Weights of a small self-supervised image encoder: 32-pixel images, trained on microscope photos of single blood and bone marrow cells.
Rows from block 6 of a small self-supervised image encoder, named by matrix and row number. Each number is 500 + 50 x the weight over its row's rms, rounded and kept within 0 to 999. All counts start at 0. Numbers have three digits each.
After each channel's rows are labels from the 100 images, of 14848, where the channel reaches its highest value: "strongest on" is what is common among them. Only what is clearly more common there than usual is listed. The data: microscope photos of single blood and bone marrow cells.
# conv: pointwise conv (model.blocks.6.conv.weight, 144x144x1x1), inputs 0-47

conv.3:465413543454523523583628514453527507474547510510485529523472420577428499438543511494508496474410521506505501548574496534478463553537529558465491
strongest on: cell type: erythroblast

conv.4:477467483479497513437451425417545543574530586480566490510411467397569517565520523378514411492426563478574522495514536566584503595520435497513501
strongest on: cell type: erythroblast

conv.1:463437524585526457519427466404553602458543482444478447471517436528493526412508480489506504549399527425416389559479487469539569458433569444552543
strongest on: cell type: artefact

conv.0:524459442445566479492499500513463481486498493504585443519497521471456533525476488594460546518476536553542405483476489353653514507479554483470473
strongest on: cell type: erythroblast

conv.2:576567438459501476530487521464571483409475436464517495402462549438382447552525474560561448416454540512444541564467467508581602577486530527444503
strongest on: cell type: erythroblast

conv.6:607604537483471476578459554435539493467598542431422487479464558571416568455458559557472493495553478493530467546553527448561618454557494561527552
strongest on: cell type: erythroblast