config.toml
train_examples = 48542
image_size = 32
activation = "silu"
depths = [2, 2, 6, 2]
projector_hidden_layers = 2
lr = 0.0018
final_lr_fraction = 0.05
Rows from block 6, named by matrix and row number. Each number is 128 + 24 x the weight over its row's rms, rounded and kept within 0 to 255. All counts start at 0. After the name is the row's rms in percent of the matrix's.
# conv: pointwise conv (model.blocks.6.conv.weight, 144x144x1x1), inputs 0-47
conv.7 103 [141 136  92 127 162 120 160 145 170 148 131 149 154 100  83 112 130 115 130 125 125  85 132 126 125 103 145 139 171 144  82 101 160 159 149  97 119 130 134 122 160 168 154 177 142  98 104 172]
conv.8 103 [136 114 138  99  96 135 119 182 174 134  91 166 166 165 108 117  96  94 166 114  93 144 102 118 134  96 159  99 118 102 111 124 110 112 130 108 122 110 147 105 129 143 156 141 170  97 151  86]
conv.9 094 [132 109 138 135 170 109 124 117 108  99 155 123 118 166 114 150 131 152 122 152  96 170 135 147 200 118 156 142 133 138 132 118 148 155 122 120 161 144 100 104 121 144  91 123 132  87  92 144]
conv.10 102 [123 154  95  95 167  82 170 130 125 142 126  72 127 105 100 167 130 111 131 135 106 164 104 155 151 145 107 127 133 150 137  69  95 152 154 156 136 115 124  86  88 120 134 122 163 139 150  91]
conv.11 100 [140 155 102 174  82 130 107 143  87 156 133 104 120 153 153 132 135  92 107 150 137 132  68 128 123 118 111 154 170  91 110 155 145 130 147 100 137 143  88 117 128 120 167 122 109 162 140 116]
conv.12 101 [ 92 200  87 119 170 154  94 163 144 109 126 135 160  85 126 153 113 161  90 148 103 138 148 114  97 134  92 147 125 128 115 128 119 128 142  97  84 151 140 123 125 120 122 161 112 112 126 148]
conv.13 103 [176 148 135 163 112 121 101 132 114 125 115 130 144 144 122 116 165 136 135 103 132 155 152 114 126 126 152 136 100 112 158 153  98 140 145 142 123 134 152 133 133 125  67  87  96  96 168 148]
conv.14 103 [137  85 126 156 107 147 133 172 139 129 147 128 146 101 123  93 120 110 102 144 110 163 116 101 143 157 151  93 127  71 105 116 116 111 117 141 111 136 155 173 126 106 128 142 147 138 112  95]
conv.15 098 [156 171 103 104 104 110 150  98 143 123 134 104 148 112 168 115 119 139 142 150 126 150 116 151  73 149 124 157 101 176 149 146 143 103 125 162 121 132 154 104 158 119 168 131 147 110 144  85]
conv.16 100 [ 97  93 137 165 165 126 113  56 109 144 154 156 128  86 198 123 170 151 116  99 147 148 130  90  82 103 139 148 104 127 171 153  97 143 140 147 142 117 108 122 104 124 165 156 118 123 138 118]
conv.17 097 [166 141 139 117 130 136 191 133 118 150 114 155 113 130 124 159 166  92  99 161  89 128 133 124 142 110 143 131 116 113 146 165 128 118 109 124  95 150 122 191 121 108  95 131 139 124 144 109]
conv.18 099 [162 112  95 110 123 133 117 134 167 127 121  83 127 151 119 145 125 140 135 150 110 114  98  96 142 114 122 132 112 173  37  99 123 111  98  95 122 141 104 139 131 102 142 181 135 122 103 119]
conv.19 097 [157 131 150 142 172 147  94  92 113 141 174 164 146 147 112 108 106 169 120 151 106  78 136 145  94 103 104 130 173 100 143 123 153 110 117  93 134 142 106 141 132 111 142 145 149 142 112 134]
conv.20 095 [127 140  87 101 148 157  92 154 146 150 173 147 109 147  85 142 121 137 151 157 118 158 110 115 105  95 107 148 144 103  93  84  94 108 152 111 152 151 137 146  98 152 186 137 116 111  97 102]
conv.21 096 [141 116 128 103 106 126 166 112 151 131 121 142 127 145 121  98 103 132 153 145 101 115 109 128 127  88 174 127 127 142 125 148 106 166 153 148 122 167  78 158 101 116 109 133 141 110  84 141]
conv.22 105 [145 106 118 135 120 150 106 131 124 152 120 110 144 136 153 122 154 138 147 150 163 124 113 122 111 109 155 148 129 127 133 145 104 161 107 146 131 159  99 116 121 116 133 161 126 104 107 138]
conv.23 098 [114  96 131  97 138 129 119 100 110 162 151 123 152 139 132 140 115 163 136 144 165 112 131 106 142 116 174 122 133 111 134 171 135 171  93  92 133  77 122 129 156 119 158 149 145 126 110 126]
conv.24 102 [116 152 144  98 100 152 101 147 134 126  96 133 103 128  99 150 131 154 163  92 120 137 147 134  91 153 143  91  98 168  84 138 162 148 131 157 131 109  96 108 134 103 144 135 134  82 103 170]
conv.25 103 [149 103 117 113 133 113  98 145 107  91  99  86 119 109 116 141 154  90 139 105 185 128 184 122 115 153 110 150 127 156 160 164 123  99 159 113  91  98 121 117 162 117 166 172 104 117 165 113]
conv.26 099 [114 108  99 121 113 121 131  94 105  93 103 131 192 102 139 151 116 118 125 139 170 124 132 111  94 156  91 107 151  87 121  92 141 145 111  93 132 103  76 123 180 108 144 155 108 113 137 110]
conv.27 103 [142 127 138 135 139 140 136 126 108 108 117 112 135  95 101 127 133  99 123 153 129 128 122 144 132 155 115 101 110 119 106 108 119 104 140 149 143 107 103 134 112 120 156 134 106 160 130 190]
conv.28 099 [149 140 125 110 141 164 107 113 120 108 175 118 145 120 125 154 112  99 143 129 137 159 121 171 103 127 123 136 104  80 105 154 144 129 106 128 101 147 157 193 176 105 124 100  91 118 139 120]
conv.29 097 [128 172 106 135 121 110  93 106  90 168 117 110 133 111  90 107 100 152  94 147 140  95 152 140 164 136 184  68 154 148  85 128 102 103 159 149 179 155  88 159 112 143 159 125 111 137 125 154]
conv.30 096 [ 97  76 105 121 193 150 148 156 110 101 160 150 135 110  95 155 132 127 151 131 141 126 100 140 124 145 124  95 144 143 162 110 102 140  89 130  88 157 127 168 120 151  93 143 127 110 126 166]
conv.31 103 [111 178 163 122 170 135 124  89 120 155  98  95 127 169 118 126 158 135 129 103 116 131 127 147 161 161 138  95 142 106 136 101 160 125  86 132 154  92 137 118 138 165 122 149  93 135 108 117]
conv.32 097 [132  84 129 145 152  88 101 102 109 184 173 132 138 141 132 115 115 140 156 168 143 147 137 127 108 108 135 111 146 137  77 143 102 105 139  81 102 166 117  80  80 111 167 113 135 140 107 165]
conv.33 103 [177 110 150 107 139 159 153 129 170 145 135 145 115 115 145 116 128 179 184 111  99 110 110 152 143 149  89 139 128 111 123 125 133 132 138 139 152 141 123 100 100 165  84 122 150 105 154 105]
conv.34 095 [102 155 139 112  97 134 175 127  92  92 105 142 123 130  99 144 143 127  97 138 108 146 116 158 144 127 117 130 143 115  98  98 107 152 133 116 133 174 102 135 149 125 154 108 138  98 117 143]
conv.35 105 [117  94 146 113 113 106 139 111 137 164 123 135 163 141 150 161 137 149 146 121 133 117  89 146 117 132 159 138 100 101 148 123 169 146 110 150 163 152 121 162 129 150 108 102  96  90  98 104]
conv.36 097 [101 109 139 102 148 124  95 148 151  81  96 142 149 101 115 129 131  90 120 142 110 122 142 163 129 118 130 155 102 142 158 157 145 155 148 119  99 104 102 129 118 151 137 166 124 144 142 144]
conv.37 097 [154  87  81 126  75 151 162 152 109 123 138 122 134  99 142 102 121  94 138 132 135 160  69 171 110  92 144 164 134 125 144 157 141 137 116 124 138  91 122 120  95 114 165 161  87 114 152 172]
conv.38 103 [ 96 151 111  85 162 115 142 151 152 105 135 115 111 165 110  97 154 162 103  84  79 165 109 182 106 145 123  98 108 129 150 119 100 129 143 158 141 137 142 163 146 161 122 108 133 118 125 126]
conv.39 096 [103 105 118 159 114 127 125 139 101 124 102 123 133 164 161 122 148 152 137 134 117 129 108 160 137  97 155 121 122 139 183 131 143 104 163 114 128  91  86 131  98 128 115 135 178  84 148 138]
conv.40 101 [ 93 119 107 137 147 162 166 167 119  91 120 113 146 150 114 124 166 153 101 138 126 107 111 146 170 109 108 107  96 140 167 118 123 159 138 173 100 136 132 119 112  99 135 161 108 108 157 121]
conv.41 097 [171 100 112 138 145  99 138 138 130 136 148 113 125 120 115 131 159 142 130 106 157 109 169 174  96 161 109 141 147 109 103 115 127 132 110 124 158 139 115 117 146 113 114 146 165 145 108 106]
conv.42 100 [124 161 105 160 140 105 113 105 116 120 146 175 108 127 112 110 132 108 126 116 165 135 119 176 142 139 158 146 140 110 126 143 127 156 117 195 123 125  90 111 114 154 112 103 117 143 129  88]
conv.43 099 [127 132 167 148 201 125 145 143 127 154 148 107 111 186 138 113  95 147 117 148 158 119 109  95 146 163 169 125 118  98 134  96 102 134 132 132  99 131 102 156 143 162  90 151 162 123 106 138]
conv.44 102 [152 122 110 129  82 164 171 103 122 127 119 148 140 135 109 114 119  85 134 127  97 120  89 128 145 148 156 106 130 136 162 154 141 104 189 149 117 100 104 163 139  95 152 148 147 139  75 126]
conv.45 094 [133 105  86 102  98 121 121 113 164 145  98 133 120 117 120 159 124 158  93 151 127 146 106 167 144 139 112 137  74 136 126 123 135  84 177 100 148 104 120 157 170 124 105 165 101 115 119 158]
conv.46 105 [106 112 146 100 127 163 125 160 166 142 165 143 102 108 146 131  95 143 150 167 104 128 134 118  94 126 118 150 158 128 102  88 151 142 114 143 136 135 169 136 182  85 143  78 121 101 178 119]
conv.47 106 [118  99 101 147 118 140 121 127 145 115 143 164 120  94 117 130 117  97 140 150 157 121  91  76 150 113 158 138  87 166 116 112 110 101 132  59 157 137 122 134 106 139 181  82 105 144 127 132]
conv.48 103 [125  92 122  96 137 141 154 128 137 142 118 124 144 141  92 103 124 127 123 133 122 161 126  83 153 102 126 197  80  85 113  89 171 148 140 109  92 157 148  83 134 127 177 149 139  93 144 124]
conv.49 107 [217 179 126  77 115 139 136 106 141 148  94 128  96 188 133  98 109 147 178  96 100 135 144 148 137 134 117 118 134 124 123 103 138 125 159 132 170 127 112 123 143 146 131 171 113 155 104 134]
conv.50 103 [ 90 127  84  84 159 145 103 132 162  99 109 121 115 117 110 128 116 119 149 126 170 142 164 101  91 107 146  92 144 101 168 136 104 101 108  95 132 175 129 129 107 105 117 111  84 157 135 143]
conv.51 099 [100 142 113 118 117 135 138 143 122 135  89  99 143 136 104 123 115  89  77 126 116 146 138 173 161 111 135 136 155 141 113 158  90  89 131 107 157 139 139  91  94 106 146  91 125 165 143 110]
conv.52 103 [156 176 184 137 123  92 158 119 128 129  90 136 128 119 135 117 138 115 134 102 130 137  81 122  89 110 114 110 152  97 136 107 106 114 132 141 157 114 117 112 121 141 142 126 127 130 122 148]
conv.53 099 [122 130 114 113  94 133 155 178 159 110 117  91 158 128 138 121 124 154  84 136 114 122  91 121 146  89 121 142  89 147 131 150 167 132 110 136 107 117 160  95 127 105 173 127 144 150 132  88]
conv.54 099 [111 128 120  95  85  97 143 143 123 142 133 122 142 127 154 117 114 107 122 145 162 159 102 139 125 121 171  72 148 125 137 128  95 156 131 151 122 155 143 112 106 144 145 117 139  98 102 134]
conv.55 100 [147 156 155 126 128 168 147 119  96 165 174 144 127 109 150 121 139 141 123 119 167 143 157 140 106 115 111 175 158 140 141  82  91 162 136 104 164 139 119 106 104 104 159 124 106 104 130 141]
conv.56 095 [112  94 133 119 128 101 175  95 114 116  75 168 132 116 113 134 136 117 147  94  82 163 202 136 111 106  96 140 161 128 135 105 185 118 114 111 141 149 104 154 132  82 124  83 129 141 104 113]
conv.57 101 [140  78 125 160 158 145 132 111  81  87 105 113 145 128 169 137 137 150 127 130 115 125 127 108 106 151 114 113  95 132 124 133 121 169  98 107 111 163  89 109  97 138 128 120 104 124 119 134]
conv.58 100 [173 102 163 176 165 114 110 134  99 132 141 170 109 104 187  95  94 111 145 109 130 130 108 109 112  98 112 100 118 131  81 150  99 136 120 103 140 125 132 165 140 177  91 172 122 124 165  76]
conv.59 102 [101  71 127 158 147 109 138 137 121 132 126 171 110 111 136 113 147 147 115 105 150 140 166  94 133 112 132 161 160 139 136 127 163 170 112 161  61  95 124 114 158 141 158  98 165 143 142 104]
conv.60 096 [100  85 135  90 137 122 155 120 103 116 141 125 120 116 126 180 154 131 104 102 125 115 141 111  97 117 114  89 111 165 124 170 117 145  92  91 181 157  92 122 110 152 144  97 130 112 136 109]
conv.61 102 [173 160  80 124 149 102 124 157  69 103 196 155 121 138 123 137 140 138 119 123 132  88 102  84  91 130 110 120 105 119 151 176 144  99 157 155 111  93 129 135 129  96  67 164 104 106 150  84]
conv.62 095 [155 120 117 128 147 133 134 115 130 119 171 138 139  87  73 100 115 151 140 130 140  79  63 105 116 156 106 148 146 120 135 167 128 141 123 121 124  96 108 151 161 101 173 125 153 111 159 156]
conv.63 101 [132 113 109 152  97 127 125 135  71 137 155 123 124 112 194 115 138  99 154 140 149  97  81 143 103 139  85  82 143 101 159  91 111 125 131 160 154 164  84 143 108  98 150 142 127 157 131 110]
conv.64 100 [ 75 116  98 135 119 133 153 169  93 128 145 153 149 125 123 122 108 123 133  87  91  92  93 114 122 128 107 149 152  82 110 131 106 121 115  89 133 135 147 180 115 122 146 124  94 118 121 150]
conv.65 103 [158  95 140 133 146  84  98 102 108 109 146 112 146 151 118  98 122 105 131 139 112 161 133  76 157  95 146 128  72  92 128 106 173 126 127 123 132 108 164 125 141 132 131 131 131 158 137 106]
conv.66 096 [180  98 104 142 134 182 106 119 140 140 105 102  98  88 118 103 130  97 105 171 170 135 140 159 145 102 162  98 141 129 143 123 107 111 130 102 169 185 102 138 142 108 170  98 129  94 161 135]
conv.67 104 [146 147 103 151  99 165 158 159 154 126  91 157 149 122 113 159 110 145  90 147  93 139 101 120 103 110 158  86 146 151 130 132 146 114 137 161 112 137 167 117 114 147  94 170 167 190 156 137]
conv.68 100 [113 172 135 148  65 155 139 129 153 171 140 114 130 108 176 155 139 154 107 165 156  89 106 138 190 112 123 153 145 157 154 135 133 127 118 155 132 163 107 101 135 118 134 194 126 116 109 135]
conv.69 100 [108  98 111 125  76 106 109 124 142 159  97 145 112 174 116 153 147 142 135 140 172 133 144 104 142 122 135 106 166 146 100 133 145  92 142 136  80 103 114 118 145  99 121  96 168 148 158 124]
conv.70 094 [115 208 130 110 108 132 141 150 121 119 124 107 129 109  98 168 135 112 116  95  99 160 128 129 128  85 158  99 106 148  94 127 149  91 132 111 169 166 107  85 150 162 125 124 161 135 176 116]
conv.71 104 [108 121 155  99  79  82 129 115  98 144 131 136 145 147 104 131 125 130 142 100 106 144 121 142  68 142 122  80 126 129 133 133 150 153 147 123 170 177 126  89 159 148 165 150 136 101 104 130]
conv.72 096 [157 132 150 116  94 157 152 121 143 131 158 123  92 127 141 100  91 125 121 134 133 148 102 150 151 164 134 160 125 131 177  98 141 127 176 123 149 117 163 164 146 115 185 140  96 106 104 126]
conv.73 104 [169  91 109 146 120 164 122 128 114 130 150 106 153 142 144 133 123 149 191 154 136  96 143 144 120 102  92  90 110 130 123 100 129 146 127 123 113 139 117 161  69 108 125 132 136 165 145 133]
conv.74 090 [118 102 118 106 160 134 133 100 109  91 116 124 174 161 130 134 128 108 162 114 108 116 109 119  92 124 107 161 138 151 111 105 150  93 127 161 145 125 132 164 138 129 111 167 126 103 133 134]
conv.75 100 [128  80 175 155 141 144 135 136 172 125 163 108 119  90 172  90 146 127 129 139 158 102  96 167 125 136 117 132 149 153 145  97 123 109 118 153 138 149 117 124 135 100 106 120 119 175 130 119]
conv.76 099 [139  89 105 153 139 126 101 155 111 162 174 142 138 160  78 109 109 110 142 122 100 149 106 139 124 131 133 186 134  99 187 122 165 104 127 112 112 140 122 151 179 154 125 109 103 173 134 139]
conv.77 098 [ 97 148  99 118 113 144 191  90 143 113 136 142 149 167 114  91  95 141 156 156 166 127 147 126 129 106 150 110 138 126 108  92 140 162 149 124 129 104 116 118 173  91 105 120 103 102 137 117]
conv.78 102 [154 135 101 115 103 131  99  94 121 154 154 134  98 141 122 164  98 102 141 114 147 128 141 132 142 149 111 117 108 121 136 115 123  91 137 138 183 129 105 116 163 172  64 112 118 104 123 117]
conv.79 096 [147 102  99 124 107 118 128 144 125 116 127 151 148 125 138  92 174 145 112 125 117 178 110 118 139 127 126 143 153 124 159 148 138 174 102  84  92 181 112 150 136 145 105 151 179 157 124  98]
conv.80 109 [124 137  73 125 116 135 111  83 111 126 198 131 138 129 170 168 115 108 132 120 155 130 108 134 120 120 112 112 145 117  85 143 135  97 116 108 125 107 104 108  72 106 102 167 124  92 161  84]
conv.81 104 [122 122 158  94  96 145 109 142 111 140 136 142 123 125 129 107 125 110 106 149 120 171  89  98 145 156 133 153 169  78 135  92 108 130 108 101 136  92 186 125 133 117 100 178 126 106 132 155]
conv.82 093 [115 140 106 137 128 148 122  56 151 104 147 127 127 128 128  94  94 125 139 143  95 143 112 177 143 118 156 108 163 122 105 139 129  92 146  92 156 168 117 107 116 153 129 163 144 111  90 108]
conv.83 100 [137  97 115 125 137 139 126 172 142 133 126 153 139 100 112 122 118 158 106 125 141 138 104 142 117 115 115 104 133 141 151 120 110 139 154  69 144 100 122 133  96 125 127 115 140 104 151 151]
conv.84 094 [147 148 107 120 167 179 188 147 156 151 128 161 143  86 117 100 152 113 184 108 130 135 131 121 177 153  83 133 109 126 148 130 118 160  95 173 144 119 105 174 151 142 113 133 122 108 156 125]
conv.85 099 [122 149 137 130 145  97 140 120 118 105 150 125  96  81 116 136 114 130  96 147 131 108 137 173 157 102 158 115  96 153 104 169  97 126 170 106 124 162 154 175 107 120 149 129 136 146 108 128]
conv.86 099 [ 89  90 108 106 134 134 111 142 150  95 135 131 113  95 126 145 106 107 134 125  96 107 103 179 123 114 140 112 127 135 146  97 124 127 154  56 100 121 138 119 105 145 174 132 143 121 109  93]
conv.87 100 [121 134 144 129  97 132 161 158 146 127 132 142 169 155 116 137 135 156 117  94 133 104  83 136 136 136 126 141 130 138  93 131 111 143 126 128 185 143 150 135 175 130 203 124 145 104 159 112]
conv.88 102 [127 127 104 148 164 133 152 120 131 110  82 144 135 141 111  95 112 122 113 154 121 114 109 110 146 157 139 105 131 112 115 125 144 124 166 116  83 101 137 100  90 122 149  99  97 108 164 108]
conv.89 100 [116 111 139 131 204 120 131 109 107 105 116 123 124  99 114 149 166 112 138 163 110 156  83 141 130  86 138 122 136 108 153  92 119 103 153 147 153 108 133 128  93 118 194 136 133 141 127  91]
conv.90 092 [115 124 127 139 129 146 139  88  86 120 108 106 171 133 125  94 113 143 140 160 132 173 152 132 128 130  99 132 144  93 162 182 107 128 136 115 127 111 121 104 121 125 108 136  96 151 115 154]
conv.91 098 [119 166 123 139 113 156 169 146 140 130 132  98 134 167 122 137 103 116 155 133 167 151  77 172 158 123 149 111 102 110  99 115 157 149 132  97 126 106 138 106 164 143  94 153 105 146  82 114]
conv.92 104 [109 153 112  92 130 103  98 116 184 157 133 132 128 101 108 104  96 100 160 166 136 147 170 121  99 126 135 161 160 148 146 178 124 150 166 139 152 129 120 141 153 136 115 171 124 133 160 119]
conv.93 097 [135  88 145  66 121 109 147 110 111 102 139 116 134 130 152 157 124 140 195  80 122 143 109 162 148 129 109 152 130 164 159  90 155 135 102 155 123 138 171 125 124 128 124 173 137 106 110  93]
conv.94 098 [119 144  87  92 130 110 129 186 121 138 125 140 148 133 141  75 127 138 124 137 131 147 164 163 103  98 116 194 114 172 143 144 117 126 137 173 152 102 117 166 114 135  43 141  87 126 120 146]
conv.95 104 [104 104 114 138 134 135 156 114 127 126 110 130 127 138 147 109  93 100 112  99 132 140 109 138 147 123 120 139 119 125 143 128 139 127 131 121 184  93 154  95 143 176 133  87 163 128 161 146]
conv.96 101 [113 156 109 178 107  95 122 132 138 140 143 166 138  92 129  94 100 118 115 123 152 159 105 117 136  83 116 119 121 111 112  88 115 119 154 140 168 178  95 115  93 117 139 111 104 119 143 152]
conv.97 104 [112 116 118 165 137 131 128  85 127 144 169 158 135  90 146 156 123 129 117 156 122 104 158 159 162 150 177 134 116 150 127 104 118 140 176  97 142 110 107 117 117 124  96 134 157 105 146 116]
conv.98 094 [145 112  79  81 130 106 168 104 133 189 174 166 120 111  90 124  97 147 146 120 111 178 135 141  98 132 113 145 112 134 140 146 185 105 105 123 155  85 142 105 113 144 185 156  94 133 119 117]
conv.99 108 [129 139 157 188 179  86 136 122 134 103 140 130 137 142 140 116 111 155 115 164 134 179 126  88 165 152 158 116  95 112 131  92  92 169  93 103 148 120 139 138 108 106 119 130 167 105 155  87]
conv.100 104 [125  99 152 138  76 100 147 167 136 105 121 105 160  98 138 124 147 115 106  93 114 119  95 121 112 145  94 140 139 140 130 108 132 102 139 157 120 135 117  98 142 145 142 146  89 136  87  59]
conv.101 108 [131 119 170 156  93 138 102 151 125  96 116 149 120 144  93 112 100 145 126 130 151 105 111 155 139 121 101 110 149 129 116 103 130  88  97 153 106 136 113 153  84  61 150 123 137 145 107 109]
conv.102 100 [110 128 134 150 149 152 118 152 110 116 137 131 119 123 110 135 112 136 177 113 138 103 121  96 198 136  79 126 155  97 154 115 121 125  94 113 127 110 108 118 135 141 116 131 114 151 143 106]
conv.103 104 [110 108 110 131 140 156 174 143 153 130 142 124 162 115  83 123  81 152 121 110 176 107 118  96 108 122  87  79 129 132 142 106 135 114 136 106 113 124 121 118 137  94 185 123 118 141 147 166]
conv.104 108 [177 163  76 123 113 112 155 125 134  90  85 150 128  86 149 152 119 124  88 124 136 162  65 105 106 128 128 116 123  78 132 140 148 134 152 167 135 100 114 153 123 134 160 142 144 113 146  87]
conv.105 103 [112 124 143 115 107 130  95 157  96 148  88 137 104 131 138 147  98 103  98 152 140 134 175 123  76 178 156 134 107 153 131 150 151  91 128 162  95 117  98 148 118 121 122 185 129 104 121 148]
conv.106 101 [155 112 129  94 104 125 120 137 129 100 183 150 126 135 151 102 113 116 121 120 148 121  85 141  75 123 124 136 147 150 118 137 144 129 108 137 149 102 140  78 131 171 143 141 164 116 119 124]
conv.107 098 [165  85 156 120 151  89 151 153 145 179  88  86 144 121 160 160 140 123 166 131 157 139  94 121 155 147  94 132 113 132 135  81 136 209 146 101 116 168 129 128 130 132 141 125 100 133 158 165]
conv.108 103 [131 160 102 100 101 153 106 150 127 142 134 156 166  93 114  94  90 139 121 141 175 110 125  80 123 127  97 123 156 114 135 175  95 124  92 144 154 114 129 141 125  95 116 136 146 163 194 114]
conv.109 103 [118 123 146  66 158 142 127 142 131 160 146 113 138  76 148 139 128 148 152 103  99  96 161 129 137 131 120  88 125 128 114  53 149 124  64 144 149 132 109  91 136 108 182 133 170 153 133 121]
conv.110 099 [137 122 106 131 107 158 136 149 126 158 157 109 130 111 142 145 157 142 117  89 130 123 105 135 127 133  83 102 177 102 123 170  94  98 114 115 127  91 159 138 100 149 125 183 130 112 109 158]
conv.111 101 [144  82 102 127  84 113 157 137 119 139  76 149 125 160 119 140 159 145 140 158 123 116  84 147 108 138 116 151 134  62  90  84 155 133 119  84 155 179 139 120 116  85 142 139 133 123  96 116]
conv.112 099 [182 128 105 114 118 140 160 126 150 142  71 132 124  82 114 150  97 146 128 102 163 115 103 163 155 109 122  95 135 123 159 115 142 150 123 118 148 158 131 124 157 101 128 114 103 130 147 158]
conv.113 104 [100 140 143  95 138 162  98 135 115 132 150 161 139 100 119  87  74 102 131 104 117  99 140 178 106 120 139 113 153  93 113 181 180 107 150 125 111  98 106 150 105 137 114 121 150 124 179 135]
conv.114 100 [104  73 178 141 125 128 122 111 158 149 143 125 136 126  92 120 119 124 110 160 132 108 121  89 113 133 134 122 158 155 161 148 133 164 174 127 125 131 136 124 150 111 126 165 114 154  71 128]
conv.115 099 [147 134 160 129 121 158 130 139 126 110 176 131 105 129 167 156 100  78  78 142 143 119 104  86 108 142 133 126 118 111  71 163  97 100 118 160 146 134 150 152 148 136 127  96 161 115 118 138]
conv.116 093 [126 151  91 141 114 138 131 148 162 176 124 158 155 125 120 132 133 148 180 139 121 112 134 138 129  93 141 109 144 105 141 152 133 149 104 156 100 114 110 168 166 114 175 113 131 126 129 140]
conv.117 093 [130 120 122  97 124 109 130 143 125 138 109 120 133  99 175 145 160 124 112 169 102 122 139 151 145 140 115  87 114 121 126 121  97 143 107 106 154 145 101 129 121  87 126 144 124 112 137 164]
conv.118 101 [155 121 142 130 154 162 172  94 107 140  81 130 158 145 158 105 140 144 115 135 122 146 124 157 179 164 141  84 101 134 137 108 124 152 130 124  92 100 116 109 137 119 163 117 132 123 111 106]
conv.119 096 [ 94 145 141 129 153  95 101  91  91 138 123 152 106 127 124 159 131 167 127 166 138 126 145 117 128 126 140 122  90 152 142 144  99 119 182 118 139 141 114 122 150 107 151 131 140 178 109  82]
conv.120 095 [151 117 111 128 191 127 114 124 141  89 149  95 137 142 165 113 107 118 108 113 108 124 104 112 103 189 130 131 138  70  96  93 152 141  92 124 103 154 147 131 128  90 135 106 130 117 177 152]
conv.121 107 [158 121 113  79 109 121 138 174 118  95 168 164  96 111 115 136 131 140 147 158 113 160 146 130 122 129 118 133 120 155 144  90 142 126 128  99 101 136 155 128 133 182 115 156 126 119 179 117]
conv.122 098 [132  80 148 145 113 118 159 134  80 111 147 141 147  78 126 123 156 147 120  92 167 130 163 123 146 112 168  95 168 155 171 159 129 125 133 145 103 145 172 136 151 174 127 109 121 143 118 112]
conv.123 100 [122 100 127 104  96 128 166 119 147 122 115 140 129 128 169 140 146 177 133 114 175 154 117 171 127  97 123 153 116 112 103  99 145 171  91 113 125 135 180 149 122  98 127 110 157  79 111 143]
conv.124 092 [150 133 135 121 162 149 201 135 138 137 140 131 135 114 100 112 111 117  96 109 106 110 132 154 163 125 158 192 152  94 118 123 127 159  84 122 152 106  89 104  84 117 119  92 127 160 125 181]
conv.125 106 [128 123 150 130 100 137 145 157 142 114 109 114 156 166 158 160  91 107 160 103  62 131 110 162 120 135 128  97 134 143 127 108 121 114 112 157 122 123 136 121 167 152 168 131  88 107 103 165]
conv.126 107 [116 109 146 115 157  97 104 137 113  89 116 127 149 133 110  77 110 100 156 129  92 104 127 114 106 126 150 139 128 104 132 141 125 121 114 144 147 125 143  97  89 115 172 128 128 127 148 122]
conv.127 097 [111 156 128 141 119  97 141 107 133 141 152 158 109 124 139 123 142  90 103 125 141 138  87 103 116 123 141 151 146 113  94 124 134 147 109 134 162  96 139 147 152 172 171 121 154 147 141 117]
conv.128 099 [155 119 121  74 144 145 109 127 131 103 112 104 116  94 122  99 174 144 145 121  94 102 160 186 167 115 118 124 111  86 124 108 147 149 145 114 183 105 177 144 132 118  85 150 163 175 128 141]
conv.129 095 [171 122 180 139 127 189 172 110 130  92 126 124 139 107 132 146 150 121  97  98 126 102 110 135 105 107 101 180 113 154 121 132 151 127 117 149  93 164 147 135 162 150 147 139 111 103 139 118]
conv.130 101 [ 86 164 107 167 125  95 123 104 156 139 123 112 144 141 138  87 109 145 107 147 144  70 172 114 131 140 161 140 107 110  97  83 111 110 163 162 129 117 148 149 142 127 113 133 105 150 124 137]
conv.131 097 [ 82 120  92 131 121 143 155 137 137 106 134  93 140 148 139 135 116 106 156  80 153 115 107 115 104 133 102  98 100 125 132 134  83 160 116 108 104 101 146 158 154 131 138 176 129  91 140  91]
conv.132 104 [128 119  82 127 105 139 159 149 144 162 114 133 151 143 146 133 183 146 131 133  85 121  96  87 105  98 141 136 117 120 178  76 126 156  74 111 135 161 172 127 123 119 123 134 141 143 118 151]
conv.133 110 [166 161  79 146 157 152 146 146 123 152 161 129 159 125 147 140 158 128 126 123 142 120 128 116 151 119 143 111 139 127 155 110 142 133 140 100 175 108 146 107 147 114 107  86 154  89 120 143]
conv.134 100 [118 139 157 125  97 122 167 138 106 161 147 137 143 170 114 114 110 127 173  87 158 106 101 134 144 139 155  92 107 101 162 154 143 112 106 116 187 159 101 122  80 133 130 146 174 152 127 131]
conv.135 105 [151 132 110 127 104 111 135 165 119 111  87 135 150 130 169 133 168 130 124  93 133 122 119 144  95 111 117  99 111 160 121 138 112  97 117 111 148 104 114 164 108  81 118 146 123  90 134 125]
conv.136 099 [143 116 134 122 122 105 130 138 113 126 127 101 111 153 113 149 123 105 158 131 130 146  98 107 172 120 140  55  66 108 156 123 142  90 137 127 130 123  90 110 161 156  88 144 131 146  88 130]
conv.137 100 [121 134  92 154 135 117 123  93 153 138 158 164 131  91 127 136 118 137  91 136  80 160 103 138 134 141 113 104  99  95 165  77 126 130 124 173 125 123 136 173 129 152 127 151 104 140 129 156]
conv.138 095 [140 127  82  99 129 113 169 153 109 109 133 127 116 114 117 115  92  91  84 110 135 145 142 173 147 149 141 178 125 128 133 126 150 143 107 113  75 162 107 107 114 148 113 120 123 118 161 166]
conv.139 095 [146 134 149 151  93 108 154 153 118 101  94  91  89 129 137 120 126 139 154  99 138 144  96 152 154 144 121 102 123 142 132  98 143  94  98  86 112  90  93 116 147  94 137 147 143 142 121 138]
conv.140 099 [ 93 102 158  92 171 134 150  88 148  94 104 177 115 143  77 162 101 141 145 114  96 120 113 121 144 138 145 129 143 112 104 166 151 159 178 122 143  99 142 152 158 133  98 134 141 138 149 150]
conv.141 102 [157 162 130 110 115 118 172 146 111  93 187 138 128 104 146 119 116 123 124 108 132  99 102 176 175 112 129 143  84 128 147 187 137 113 163 152 160 143 103 154 138 153  98 101 126 158 133 137]
conv.142 096 [166 124 132 111 126 157 176 129 124 118  98 145 137  80 156 141 119  91 147 100 139 140 113 109 147 116 175  98  95 131 112 167 168 164  99  88 112 121 173 145 142 172 112 156 103 164  96 123]
conv.143 095 [110 175 129 121 111 105 147 112 125 180 163 181 134 132 144 117  88 119 137 144 127 136 103 145 104 137 145 122 148 128 119 134  91  96 131 151 140 113 143 146 158 120 128 126 143 155  76 137]